{
  "tokenizer": "char",
  "decoder_width": 320,
  "decoder_mlp_ratio": 4,
  "steps": 11800
}
Rows from block 5 of the audio encoder of a small encoder-decoder audio transcriber, named by matrix and row number. Rows with one number belong to one neuron. Each number is 128 + 32 x the weight over its row's rms, rounded and kept within 0 to 255. All counts start at 0.
After each neuron's rows are labels from the 100 clips, of 14976, where the neuron reaches its largest size: "strongest on" is what is common among them; "loudest band" is the band of the loudest frequency at the time of the peak. Only what is clearly more common there than usual is listed. The data: read English sentences (LibriTTS-R).
# u: gMLP up (value half) (encoder.blocks.5.mixer.u.weight, 512x256), inputs 43-85
# v: gMLP up (gate half) (encoder.blocks.5.mixer.v.weight, 512x256), inputs 43-85
# out: gMLP down (encoder.blocks.5.mixer.out.weight, 256x512, transposed), outputs 43-85

u.383 [103 121 125 165 126  68  58 107 130 115 156 128 124 126 128 131 182 242 125 125 148 114 132 131 150 132 160 129 127 149 134 191  98 100 148 127 137  65 137 140  81 139 158]
v.383 [236 125 142 116 139 128 150  98 135 132 101 151 127 129 125 120 129 110 122  97 123 127 122  78 131 103 255 117 123 123 179 152 126 235 128 128  36 115 138 126 127 110  58]
out.383 [130 164  62 114 125 128 113 111 128 127 129 104 137 128 127 108 115 145 129 140 125 135 139 149 153 129 128 123 238 143 118  60 102 127 159 158 143 128 168 109 131 128 126]
strongest on: the word "the"; the word "of"
loudest band: 250 to 500 Hz

u.33 [254 104 105 128 110 119 126 138 130 120   8 171 120 147 103 128 118 136 181 127 135  89 126 119 128 144 184 134 127 131 125  88 132 140 139  18 128 164 124 193 127 131 106]
v.33 [152 113 129 137 135 179 255 167  97 109 139 122 120  94 136 133 143 116 146 112 139  66 130 124 130  89 126 128  77  79 122 178  77 189 125 131 173 110 126 124 129 125 117]
out.33 [255  84  96 145 146 101 112 115 139 110 153 121 136 136  73 140 113 139 149 126 140  83 129 150 127 208 100 109 131  94 125 163 116 127 169 106 134 152 126 125 113 124 115]
strongest on: text has "however"
loudest band: 500 to 1000 Hz

u.155 [132  61 140 100 112 123 198 135 129 143 120 105 140 122 160 127  88 126 156  52 130 103 160 146 128   0 128 129 126 140  80 128 201 123 130 130 135 108 126 140  74 127 127]
v.155 [126 126 123 129 116 200 129 123 125 176 150 180 129 115 106 151 198 156 104 136 129 120 143 110 198 127 128 129 130 128 147 127 144 124 128  73 144 192 128 125 131 117 127]
out.155 [110 156 131 109 139 175 175 115 138 125 103 127 159 122 138 134 122 126 176  80 125  93 128 121 135  96 129 129 118 185 189 132 115 175 125 188 135 124 118 121 108 124 130]
strongest on: the word "that"
loudest band: 500 to 1000 Hz

u.264 [148 131 116 102 121 167 123 125  45 129  99 132 128 126 137 132 128  48 126 191 117 114  94  90 129 125 140  98 127 121 128 147  24 141 131 153 155 131  76 134 134 174 119]
v.264 [162  94 144 169 113 101 137 164 129 132  82 157 128 130  81 144   0 118  94 134 160 130 130 133 135 124 134 187 126 133 172 148 123 152 120  95 130 134 125 151 228 100 141]
out.264 [134 131  65 107 144 171 176 127  92 136  96 133 135 124 149 130 147  74 138 127 164 191 129  86 116 121 136 170 110 143 124 158 123 132 111 127 158 175 156 131 153 134 125]
strongest on: the word "it"
loudest band: 250 to 500 Hz

u.19 [124 130 127 153 154 126  87 149 128 126 150 130 135 109 124  88 159 134  86 135  90 127 103 106 129 122 128 120 112 195 134 163 134 125 145 118 109 121 131 124 147 125  86]
v.19 [128 118 129 145 155 189 140 179 131 114 126  71 121  85 117 126 166 127 136  74 134 143  79 141 126  95 185 123 118 132 154 103 138 130 145 132 131 111 131 127 159 147 167]
out.19 [ 60 116 118 125 132 127 135 132 132 158 131 138 187 116 115 126 129 118 123 128 153 143 125  18 108 123 144 126 112 144 142 127 151 144  74 117  80 128 128 124 134 134 127]
strongest on: the word "a"
loudest band: 4000 to 8000 Hz

u.70 [122 126 127 133 130  83 140 116 154 116 144 107 145 131 121 129 104 155 157 152 127 131 134  87 132 120 106 127 133  99  23 133 107 158 139 122 131  75 109 148 132 133 117]
v.70 [132 147 130 114 117 125 108 124 127 163 127 113 162 132 125 109 146 101  39 124 163 143 124  66 128 122 101 140  87 123  64 154 138 154  99 130 115 164 162 137 119  87 146]
out.70 [108 152 131 122 104 128 120 125 153 133 119 125 117 127 142 176 137 219 136 133 116 119 167  44 154 122 142 148 147 201 130 126 119 120 153 118 128 126 128 128 120 125 128]
strongest on: the word "not"
loudest band: 1000 to 2000 Hz

u.212 [131 131 131  48  71  44  90 141 127 127 203 149 144 150 129 145 131 150 142 113 138  87 141 120 153 127 123 134 127  64  93 131 133 124 139 126 156 132 153 132   0 116 127]
v.212 [122 127  77 127 142 132 120 101 120 163 132 125 127  63 118 129 123  60 129 142 129 126 120 215 133  78 127 127 152 127 220 122 159 147 125 128 124 110 155 127 133 130 207]
out.212 [128 133 131 125 132 173  66 149 172 115 128 127 127 124 129  80 139 131 128 141 127 127  85 147 132 131 153  82 120 114 111 171 129 137 137 130 183 122 114 192  78 176  66]
strongest on: the word "there"; the word "they"
loudest band: 250 to 500 Hz; 500 to 1000 Hz

u.456 [130 100 124 120 172  78 130 132 126 146  76 133 150 124 150 125 141 118 126 134 135 171 140 144 105 139 176 129 127 152 114 141 134  24 158 110  80 135  94 123 128 127 132]
v.456 [ 92  69  46 108 123 127 153 130 136 132 136 155 144 122 128 101 128 135 105 121 134 119 127  66 114  94 128 133 118  69 148 131 142 225 129  98 180 123 189 131 135 109 128]
out.456 [127  88 125 126  48 107 113 128 199  40 145 159 113 132 127 145 121 124 147 125 176 117 167 129 174 152 104 129 126 126  76 124  84 103 203 134 156 108 128 150  92 107 133]
strongest on: the word "all"
loudest band: 500 to 1000 Hz

u.353 [128  89 132 143 138 137 125  67 142  57 156 116 127 151 118 138 140 132 189 120 128 144 154 157 106 132 216 127 140 130 111 111 138 132 143 181 133 114 130 163 128 162 136]
v.353 [129 132  41 136 113 131 160 114 131  95 133 102 161 153 129 128 142 150 149 129 173 126 125  94 129 135 184 150 128 112 122 127 135 122 109  44 152 128 151 123 131  98 156]
out.353 [106 111 102 110 177  75 125  91 115 152 126 123 148 138 129 125  75 130 176 138 151 118 190 123 124 115 128 124 172 127 114 105 124 255  94 107 137  92 227 126  80 131 126]
strongest on: the word "all"; the word "you"
loudest band: 500 to 1000 Hz

u.96 [ 84 156  97 137 151 130  89 125  94 160 151 133 130 175 137 129 122 142  39  51  99 139 135 127 123 153 126 113 147 155 189 129 191 118  87 162 136 130 132 128 126 151  92]
v.96 [134 127 101 123 159 220 133 159 114 137 120 139 185 110 109 122 134 137 108 125 131 129 170  51 156  81 126  89 145 144 132 143 174 118  55  91 180 116 211 135 129 125 128]
out.96 [137 132  91  79 128 133 139 126 110 170 124 122 120 136 123 130 121  99 144   0  24 118  95 125 108 108 153 132 132 118 110 138 177 129  84  80 146 183 143 132 118 100 130]
strongest on: the word "you"
loudest band: 4000 to 8000 Hz

u.16 [127 127 106 148  60 102 121 125  96  66 127 125 119 127 128 124  81 131 121 167 120 139 106 135 127 116 128   0 124 106  79  61 120 146  74 211 142 127  82 122 148 114 165]
v.16 [162 209  84 111 147 132 137 127 140  42 129  97 143 103 115 126 103 166 128 123  84 110 161 125 129 142 148  44  96 125 107  70 121 149 135 140 125 129  90 148 132 135  59]
out.16 [105 131 146 124 163 126 105 109 122  82 120 131 120 123 127  79 124 107 159 129  88 134 225  84 164  85 131  90 144 121  93 125 115 149  89 133 130 172  79 127 149 118 128]
strongest on: the word "she"; the word "her"
loudest band: 250 to 500 Hz

u.436 [129  78 156 125 131 120 128 142  68 128 119  87  81  92 141 149 126 180 132 113 126 122 126 132 139 136 113  74 187 126 126 106 137 124 169 110 129 135 106  81 132 186 131]
v.436 [ 51 141 152 225 132 176 155 171 222 145  94 141 111 135 130 130 134 114  82 127  93 125 108 120 134 127 120 174 104 133 122 150 130 117 121 131 134 123 106  89 125 126  91]
out.436 [  0 103 129 129 125 175 133  87 140 127 107 118 141  65 127 154 121  99 102 104 108 125 102 134 137 125 177 178 102 136 143 110 133 108 146 155 128 145 134 125 128 128 138]
strongest on: the word "such"; the word "much"
loudest band: 2000 to 4000 Hz

u.10 [157 125 147  66  70  93 128 129 124 129 128 166 127 140 122 140 141 176 117 139 131 141 105 132 126 142 106 130 124 128 126 115 181 120 178 157 137 128 110 129  70 129 147]
v.10 [149  98 126 130  68 110 137 138 151 117 148 224 127 149  84 148 108  90 232 140 198 132 111 136 178 138 173 143  87 120 127 107 138 107 133 128 106 132 128 144 109 132 112]
out.10 [163 134 131 106  72 125 123 132 126 119 122 172 141 153 128 113 129 125 120 160 161 131 102 126  94 164 127 132  43 128 132  26 151  93  91 129 103 150 140 139 122  35 166]
strongest on: the word "very"
loudest band: 250 to 500 Hz

u.157 [125 133 146 127 128 127 127 149 131 130 122  43 124 136 127 126 128  32  91 116  54 128  85 255 126  63 143 127 128 109 207 178 125 137 105 129 117 125 113 128 126 152 108]
v.157 [117 109 126 128 144 106 135 127 126 135  61  64 136 176  78 135  42 126 127 129 130 128 125 116 132 122 133 123 135 122  89 204 128 109 111 122 143 121 130 121 175 129  96]
out.157 [ 84 100 150 133 163 123 128 196 131 128 176 128 131 132 125 122 139 103 159 114 132 120 128 126 123 174 146  64 148 116  80 140 134 172  51  17 126 104 130 133 127  62 143]
strongest on: the word "not"
loudest band: 500 to 1000 Hz

u.147 [143 126 103 110 113 108 124  89 110  82 161 156 129 131 124 127 156 105 106 131 126 141 127 154 124  99 135 102 130 128 123  77 128 168 156 127 121 127 123 130  46 226 130]
v.147 [132  99 107 125 135 130  96 134 118 134 143 130 167 110 127 130 155  69 133 121 130 116 125  75 127 147 180 103 132 129 171 134 158 182 118 146 129 134 148 127 121  99 101]
out.147 [201 138 176 120 130 118 124 210 121  53  66 167 131 136 164  98 149  86 123 159 130 113 138 132 113 127 100 125  41 114 136  86 158 129 187 137  74 160 124 132 122 116 115]
strongest on: the word "very"
loudest band: 250 to 500 Hz

u.362 [123 145 126 181 127 102 142  97 124  88 151 109 141 125 121 115 107 129 147 131  67 137 121 133 132  87 181  66 128 115  64  98 125 126 152  82 129 126 115 133 157 124 134]
v.362 [128 118 157 115 129 116 143 174 129 104 126  53  86 124 166 131 125  94 204 190 140 158 153 136 126 142 131 140 141   0 120  66 146 119 112 123  71 126 132 145 164 125 113]
out.362 [141 124 107 163 106 146 163 131 145  65 178 119 130 201 148 137  78  80 131 213  79 135 127  89 145 125 128 160 132  92 130 126 211 153  78  17 102 128 119 124 109 130 119]
strongest on: the word "house"; the word "how"
loudest band: 1000 to 2000 Hz; 500 to 1000 Hz

u.173 [128  24 128 143 125 123 153 162 172 103 129 155 143 136 167 130 140 126 105  73 134 111 139 130  72 112 114 133 100  56  49 102 120 129 108 127 138 137 103 136  71 149 163]
v.173 [147 122 127 121 126 131 196 231 130 128 140 190 130 126 127 125 123 184 130 129 137 162 115 117 136 144  98 127 105 129 174 139 119 125 138   0 137  95 144  97 111 127 174]
out.173 [ 94  83 128 186 134 171 159 128 137 118 107 222 129 101 127 132 157 124  83 121 244 140 186 129 132  98 129 133 127  80  86 128 103 140 132  86 124 137 128 149 112 106 136]
strongest on: the word "about"
loudest band: 500 to 1000 Hz

u.20 [126  52 129 130 150 126  13 135  94 113 126 123 117 210 117 129 131 101 135 221 142 128 122 135  41 180 130 119 210 146 116  95  93 126 127 128 148 121 113 178 176 136 198]
v.20 [255 128  95 134 172 129 176 132 133 123 116 248 131 151 125 157 142 132 132 179 117 158 158 152 137  14 136  80  86  66  48 120 125 184 110 128 138 136  87 129 127 128 125]
out.20 [126 138 116 122 127 106 128 132 128  97 138 138 130  81 129  31 128 127 148 133 146 137 120 113 136 132 123 142 158 116 158 204 129 101 184 175 151 135 125 126 121 131 137]
strongest on: the word "very"
loudest band: 500 to 1000 Hz

u.434 [103 127  76 130 122 163 130 119 132 151 131 113 170  61  79  75  92 131 128 185 117 114 115  96 106 105 125 125 133  96 132 123 114 171 108 112 186 127 145 156 130 124 131]
v.434 [145 128 128 125 118 123 138 120 117 117 132 137  99 146 128 171 112 123  92 126 107 120 130 159 126 123 201 118 123  97 131 174 129  83 126  37 128 132 131 105 127 131 136]
out.434 [105 109 133 194 121 151 127 121 130 129 130  60 126 127 128 124 124  48 125 113 129 171 127 123 123 175 129 117 129 119 116 118 181 120  92  98 126 128 133 207 155 135 128]
strongest on: the word "she"; the word "said"
loudest band: 2000 to 4000 Hz; 4000 to 8000 Hz

u.299 [ 91 117 128 151 128 130 134  84 153 111 172 121 140 146 125 111 131 153 126  97 121 160 125 123 130 112 137 106  99 120  76 121 137 126 146 134  41 133 131 141  69 128 130]
v.299 [112 163 127 127 123 181 159 150 122 135 128 133 127  46 157 130 143 132 117 135 142 127 131 115 165 137 197 156 113 131 163 129 129  28  91 110 124 126 219 137 128 127 130]
out.299 [ 94  71  95 100 127 126 128 127 152 135 133 205 130 156 196 128 112 125 121 207 126 130 227  50 131 128 129 131 130 144 107  28 128 126  82  57 130 124 137 105 119 107 135]
strongest on: the word "about"; the word "all"
loudest band: 500 to 1000 Hz

u.452 [127 125 123 149 127 134 187 156 116 132 165 132 134 134 133 110 127 132 135 130 113 135 127 143 213 173  48 156 125 108 179  83 135  77 122 127  36 190 151 208 129 126 129]
v.452 [ 81 130 128 127 120 123 130 106  48 134 124 137 138 143 130 130 172 166 129 136 130 109  61 112 138 162 129 144 159 121 120 122 124 123 120  88 255  43 147 129 153 127 135]
out.452 [141 128 175 127 134 144 134 170 114 126 131 128 107 129 167 138 136 128 129 138 131  94 129 103 149 158 124 115 147 127 126 136 123  91  91 124 129 138 255 132 124 141 129]
strongest on: the word "you"
loudest band: 250 to 500 Hz

u.87 [109 133 121 128 151 167 126 132  84 123 123 129 111 100 133 125 120 140 126 124 146 117 128 222 129 133 135 120 206  90 100 130 127 134 132 156 198 133 144 135 132 129 130]
v.87 [123 127 126 150  78 119 124 160 131 135 121 131 139 138  26 110  64 126 143 114 158 124 127 124 130 106 130 144 123 126 195  73  76 107 103 205 154 173  85 160 130 119 133]
out.87 [125  65  68 142 117 127 184 135 137  83 176 115 127 177 116 130 157 132 135 156 132 134 136 116 118 125 127 107 127  62 118 123 215 126 125 109 223 155  69  98 142 128 128]
strongest on: the word "see"; the word "said"
loudest band: 250 to 500 Hz

u.492 [126 136 129 127 151 136 131 127 125 123  85 130 128 121 133 112 203 127 125 117 121 128  63 116  80 134 131 124 159 125 174 131 136  61 198 152 107 129  93  53 128 170 131]
v.492 [105 148 146 212 128  67 120 150 216  82 101  43 158 209  61 176 136  65 125 128 147  99 135  37 131 127 161 132 147 144 125 117 179 129 129 144 114 131 144 125 131  97 150]
out.492 [126 142 130 128 150 120 116 128 113 135 123  72  67 137 191 114 216 104 137 165 156 125 127 124 126  83 138 150 127 127 228 170  81 107 154 117  69 139 135 111 255 127 136]
strongest on: the word "such"; the word "not"
loudest band: 500 to 1000 Hz

u.80 [130  71 113 122 113 128 129  48  97 126 179 184  81 127  89 125 130 135 134 124 129 127 110 141 122 141 125 132 139 128  79 113 117  89 174  87 132  77  64 121  95 135 151]
v.80 [103 114 151 202 141 164 183 144 149 159 126 136 124 130 124 134 105 125 138 167 127 119 127 147 118 170 124 117 114 138 108 127  77 126 126 129 137 124 112 173 128 119 127]
out.80 [127 120  53 184 129 208 171 123 124   0 123 147  47 157 125 130 148  96 129 132 124 128 131 117 133 125 127 145 138 112  78 133 136 146 118  93 157 121  94 117  52 128  87]
strongest on: the word "there"
loudest band: 500 to 1000 Hz

u.336 [129 140 128 138 155 117  94 124 122 104  45 151 126 122 145 131 130 152 127 129 130 122 126 140 127 143 127 134 154 143 145 158 126 139 128  85 190 134 133  81 150 126 137]
v.336 [155 132 102 126 152 159 123 131 119 171 111  91 163  67 144 107 110 104 141 131 195 107 134 123 101 152 124 127 127  97 216 200 159  42 112 119 131 126 188 124 130  77 149]
out.336 [132 154 117 102 116 119 129 127 118 134   0 112 149 130 165 129  78 109 128 153 132 132 152 136 121 126 130 167 158  86 151 128 128 147 124 152 123  68 139 130 130 164  80]
strongest on: the word "this"
loudest band: 250 to 500 Hz

u.285 [ 74 146 129 156 106 130 122 136 121 127 119 110 177 128 130 121 132 137 127 132 126 127 124  95 129 126  74 142 127 119 118 132 106 134 123 174 125 138 136 222 177 134 144]
v.285 [129 131 139 127  94 113 118 125 128 150 117 125 100 141  62 104 120 128 127 129 134 126 164 115 127  83 139 126 134 169 133 120 109 109 107 130  86 126 130 131 127 122 150]
out.285 [125 131 129 130 101 132 111 127 111 129 130 129 122 140 132 152 128 148 129 112 126 131 101 129 199 127 127 128 129 116 134 120 138 127 171 176 123 127 141 128  69  71 163]
strongest on: the word "you"
loudest band: 4000 to 8000 Hz

u.193 [143 137   1 127 124 177 163 143 143 145 117 137 132 131 128 124 125 133 128 138 152 141 124 121 164 146 131 126  87 129 138 120 157 136 146 133 134 132 128 188 127 125 126]
v.193 [ 45 137 129 151 128 112  89 168 124 147 130 119 130 156 131 128 176 107 134 137 172  34 108 140 134 138  63 135 188 174 144 120  73 102 133 171 126 125 138 133 131 128 195]
out.193 [129 128 131 134 129 164 163 126 132 120 210 127 132 165 122 255 129 139 127 158 129 129 140 117 130  81  94 124 114 116 129 130  81 180 126 136 126 128 149 129 126 119 126]
strongest on: the word "go"
loudest band: 250 to 500 Hz; 500 to 1000 Hz

u.97 [119 124 177 183 125 140 113 169 121 154 126  62 127 139 165 128 128 133 112 125 130 128  78 124  99 112 126 166 121 107 193 120 121  41 112 134  60 148 153 131 146 164 187]
v.97 [126 172 133 147 137 138  79 114 136 181 132 127 130 141 127  74 135 124 131 135 171 142 131 130 126 128 135 137 120 146  74 114  58 123 127 139 139 129 117 255 121 132 132]
out.97 [134 151 238  96 124 134 206 127  66 148  94 137  93 194 185 137 119  63 163 169  97 130 131 136 122 108 145 130 109 122 128 128 158 164 172  95 157 130  96 172 123  78 123]
strongest on: the word "she"
loudest band: 4000 to 8000 Hz

u.140 [116 126 133 153 115 123 122  92 113 141 151 132  97 127 126 115  76 177 128 149 114 157 143 156 112 121 104 133 133 113 129 128 144 133 185 178 135 122 128 119 163 169 128]
v.140 [137 179 112 111 144 183 133 142  97 176 110 134 121 126 111  92 131  96 120 118 131 119 131  85 175 124 130 147 119 110 129 128 145 126 143 202 227 132 129 157 135  53 128]
out.140 [ 91 130 125 132 129 136 160 128 114 127 159 186  28  99   0 115 124 116 120 146 128 135 114 114 111  78 123 132 124 122 159 139 129  65 208 112 202 136 123 124 131 169  95]
strongest on: the word "me"; the word "you"
loudest band: 250 to 500 Hz

u.92 [126 141 129 158 232 130 129 128 129 130 128 125 173  95 114 130 162 147 136 114 135 123  68 111 124  99 115 127 130 134 126 142 124 155 123 119 123 104 140 129 120 133 126]
v.92 [166 135 124  95 131 160 123 201  48 158 115 136 134 135 166 134 143 134 126 133 165 151 157 129 138 169 143 158  76 137 138 170 144 147  78 138 115 206 132 147 134 121 125]
out.92 [129 172  39 149 119 108 125 130 133 129 169 194 121 185 114 130 126 145 115 144  61 128 135 120 148  82  98 133 123 132 128 142 131 105 122 126 128 194 122 127 129 130 132]
strongest on: the word "the"
loudest band: 4000 to 8000 Hz

u.40 [118 141 124 105 118  92 127 128 110 184 141 129  99 139 137 130 126 127 114 131 127 125 107 108 124 143 121 149 133 129  43 126 122 125 209 120 147 134  80 105 123 131 145]
v.40 [174 128 106 111 116  56 122 194 107 117 123 134 151 129  70 170 147 144 142 124 173 125 120 117 178  98 160 109 131  98 152 119 149 125 135 113 166 144 127 173 166 150 131]
out.40 [ 78 130 128 171 132 225 121 124 140 102 102 120 138 131 124 129 135 130 134 191  94 135 179 137 179 115 129 127 126 134 149 131 120 195 123 191 178 114 131 105 132 137 121]
strongest on: the word "it"
loudest band: 250 to 500 Hz

u.118 [128 132 135 170  39 138 109 100 130 152 109 115 128 110  59 124  94 142 114  64 150 129 119 170 134 106 179 123 126 163 122 147 128 194 118 136 134 113 215 130  95 117 108]
v.118 [124  98 119 143 127 131 122 152 123 122 150 137 244 109 133 132 130 129  78 137 125  59 157  51 136 127 116 126 175 135 143 153 130 135 126 136 104 112 137  89 119 129 192]
out.118 [138  92 127 102 127 117  24 130 125 154 122 127 121 116 129 132 125 250 132 127 173 126 102 126 132  90 115 131 127 135 131 198 135 116 100 130 147 126 218 162 112 104 143]
strongest on: the word "little"; the word "a"
loudest band: 250 to 500 Hz

u.401 [ 90 167 115 124 137 109 129 118 173 103  86 107 138 140 141 129 107 129 137 114 125 139 111 125 130 121 131 173 148 151 100 109 128 144 122 100  40  88  88 117 141 166 126]
v.401 [100 127 126 104 116 145 135 110 123 149 173 113 127 107 121 130 125 127 136 120 141 133 123  67 113  57 141 129 115 132 130 128 194 131  93 129 121 136 155 139 132 128 136]
out.401 [ 94 133 113 127 132 131 126 105 142 130 144 137 128 126 128  38 221 125 132 121 127 129  92 174 134  56 137  86 132 128 161 138 130 174  98  68 114 105 140 141 222 129 143]
strongest on: the word "up"
loudest band: 500 to 1000 Hz

u.163 [ 71 116 119 124 130 126 127 125  54 129 127 127 103 144 167 126 115 147 128 128  19 116 128 109  60  94 121 133 132 157 106 134 105 115 129 155 137 137 123  16 127 135  80]
v.163 [127 169 123 126 127 159 135 125  91 234 124 136 143 132 129  97  67 178 126 118 136 158 128 138  96 121 125 130 124 130 175 218 142 124 120  92 149 112 130 128 153 102 112]
out.163 [ 97 128 155 138 127 132 128 132  58 120  87 141 106 120 129 127 146 127 115 123  64 128 133 148 127  53 135 127  79 133 110 135 144 102 131 137 127 171 122 140 135  70 134]
strongest on: the word "which"
loudest band: 2000 to 4000 Hz

u.510 [105 176 133 141 148 129 122  75 138  90 202 134 105 104 134 126 118 177 129 131 118 138 127 157 126 139 148 123 123  39 121  80 166  68 157 136 169  39 133 130 112 139 101]
v.510 [127 148 123 158 126 125 124 157 143 111 137 159 217 130  42 133 122 153 130  82  71 214 125 138 133 102 178  95 157 154 207 139 174 130  68 131 123 128 148 126 125 152 136]
out.510 [121 120  89 129 104 133 126 126 136 125 166 150 138 110 133 129 165 132 128 194  94 182 128  66 159  71  78 119 117 111 132  14 144 199 115 130 174  85 109 138 177 135 192]
strongest on: the word "see"
loudest band: 250 to 500 Hz

u.454 [128 105 133 173  62 112 130  50  74 145 142 136 119 116 119  93 149 215 120 127 132 125 136 122 135 107 131 154 158 130 116 162 124 124 120  95 152 113 117 126 121 130 132]
v.454 [140 128 112  89 124 136 138 138 130 132  93 130 141 122  90 118 102  86 171 153 144 153 128  44 159 112 140 130 133 127 121 157 146 255 123 104 112 129 112 163 187 105  68]
out.454 [155 145  66 208 126 133 105 117  49 130 145 112  86 130 132  76 130 144 124 121  92 168 240 176 167 121 128 130 132 157 132 114  72 128 130 134  75 251 126 129 135 183 151]
strongest on: the word "the"; the word "said"
loudest band: 250 to 500 Hz

u.390 [136 131 128 124 169 130 154  98  59 132 130  70  83 122  95 126 168 143 136 130 130 120 129  83 101 123 129 112 140 144 127  76 124  74 153 125 171 131 171  91  93 128 133]
v.390 [133 128 114 126 126 111 132 165 187 117 130 143 130 170 153 128 125  55 113 125 125 148  72 127 129  92 193  77 170 128 146 176 154 132 116 136 133 120 123 118 126 113 113]
out.390 [155 131  94 109 110 195 163 127  53 126 120 124 123  98 132 103 169 143 137 233 130  98 181 145 127 127 127  83 140 134 158 116 129 128 137 112 109 128  99  83 214 129 128]
strongest on: the word "you"
loudest band: 250 to 500 Hz

u.34 [104 108 126 113 128  85 139 123 152 132  90  62 138 116 166 129  89 129 157 127 151 147 102  88 115 158 175 136  62 126 118 125 143  97 106  65 126 109 117 126 126 149 169]
v.34 [118 163  62 131 108 164 122 152 130 131 130 181 189 206 131 104 130 106 115 119 122 130  97  47 125 130 120 115 127 227 119 215 175 144  74 127 128 122 108 163 132 127 160]
out.34 [133 105 119 154 103 141 130 121 109 121 119 118 109 135  93 114  70  45 131 155 157 130 140  26 121 125 117 150  79  66  74 104 152 181 146 121 143 133  91 118 117 134 128]
strongest on: the word "that"
loudest band: 500 to 1000 Hz

u.324 [128 126 124 118 166 121 115 140  43 130 111 134 147 127 162 124 128  98 162 117 138 112 123 109 133 122 126 149 127 121 205 188 138 128 129 173 175  48 141 142 115 138 127]
v.324 [101 128  32 121 110 142 136 126  52 212 154 125  84 138  86 133 125 126 139 114  69 128 168 113 125  84 167  71  85 139 174 128 100 128  90 127 157 133 129 118 129 132 129]
out.324 [114 127 156 170 114 131 138 156 125 129  92 133  47 133 129 126 129 106 128  98 128 160 125 124 121 119 191 219   9 131  91 142 142 129 118   8 129 127 139 126 169 131 129]
strongest on: the word "you"
loudest band: 250 to 500 Hz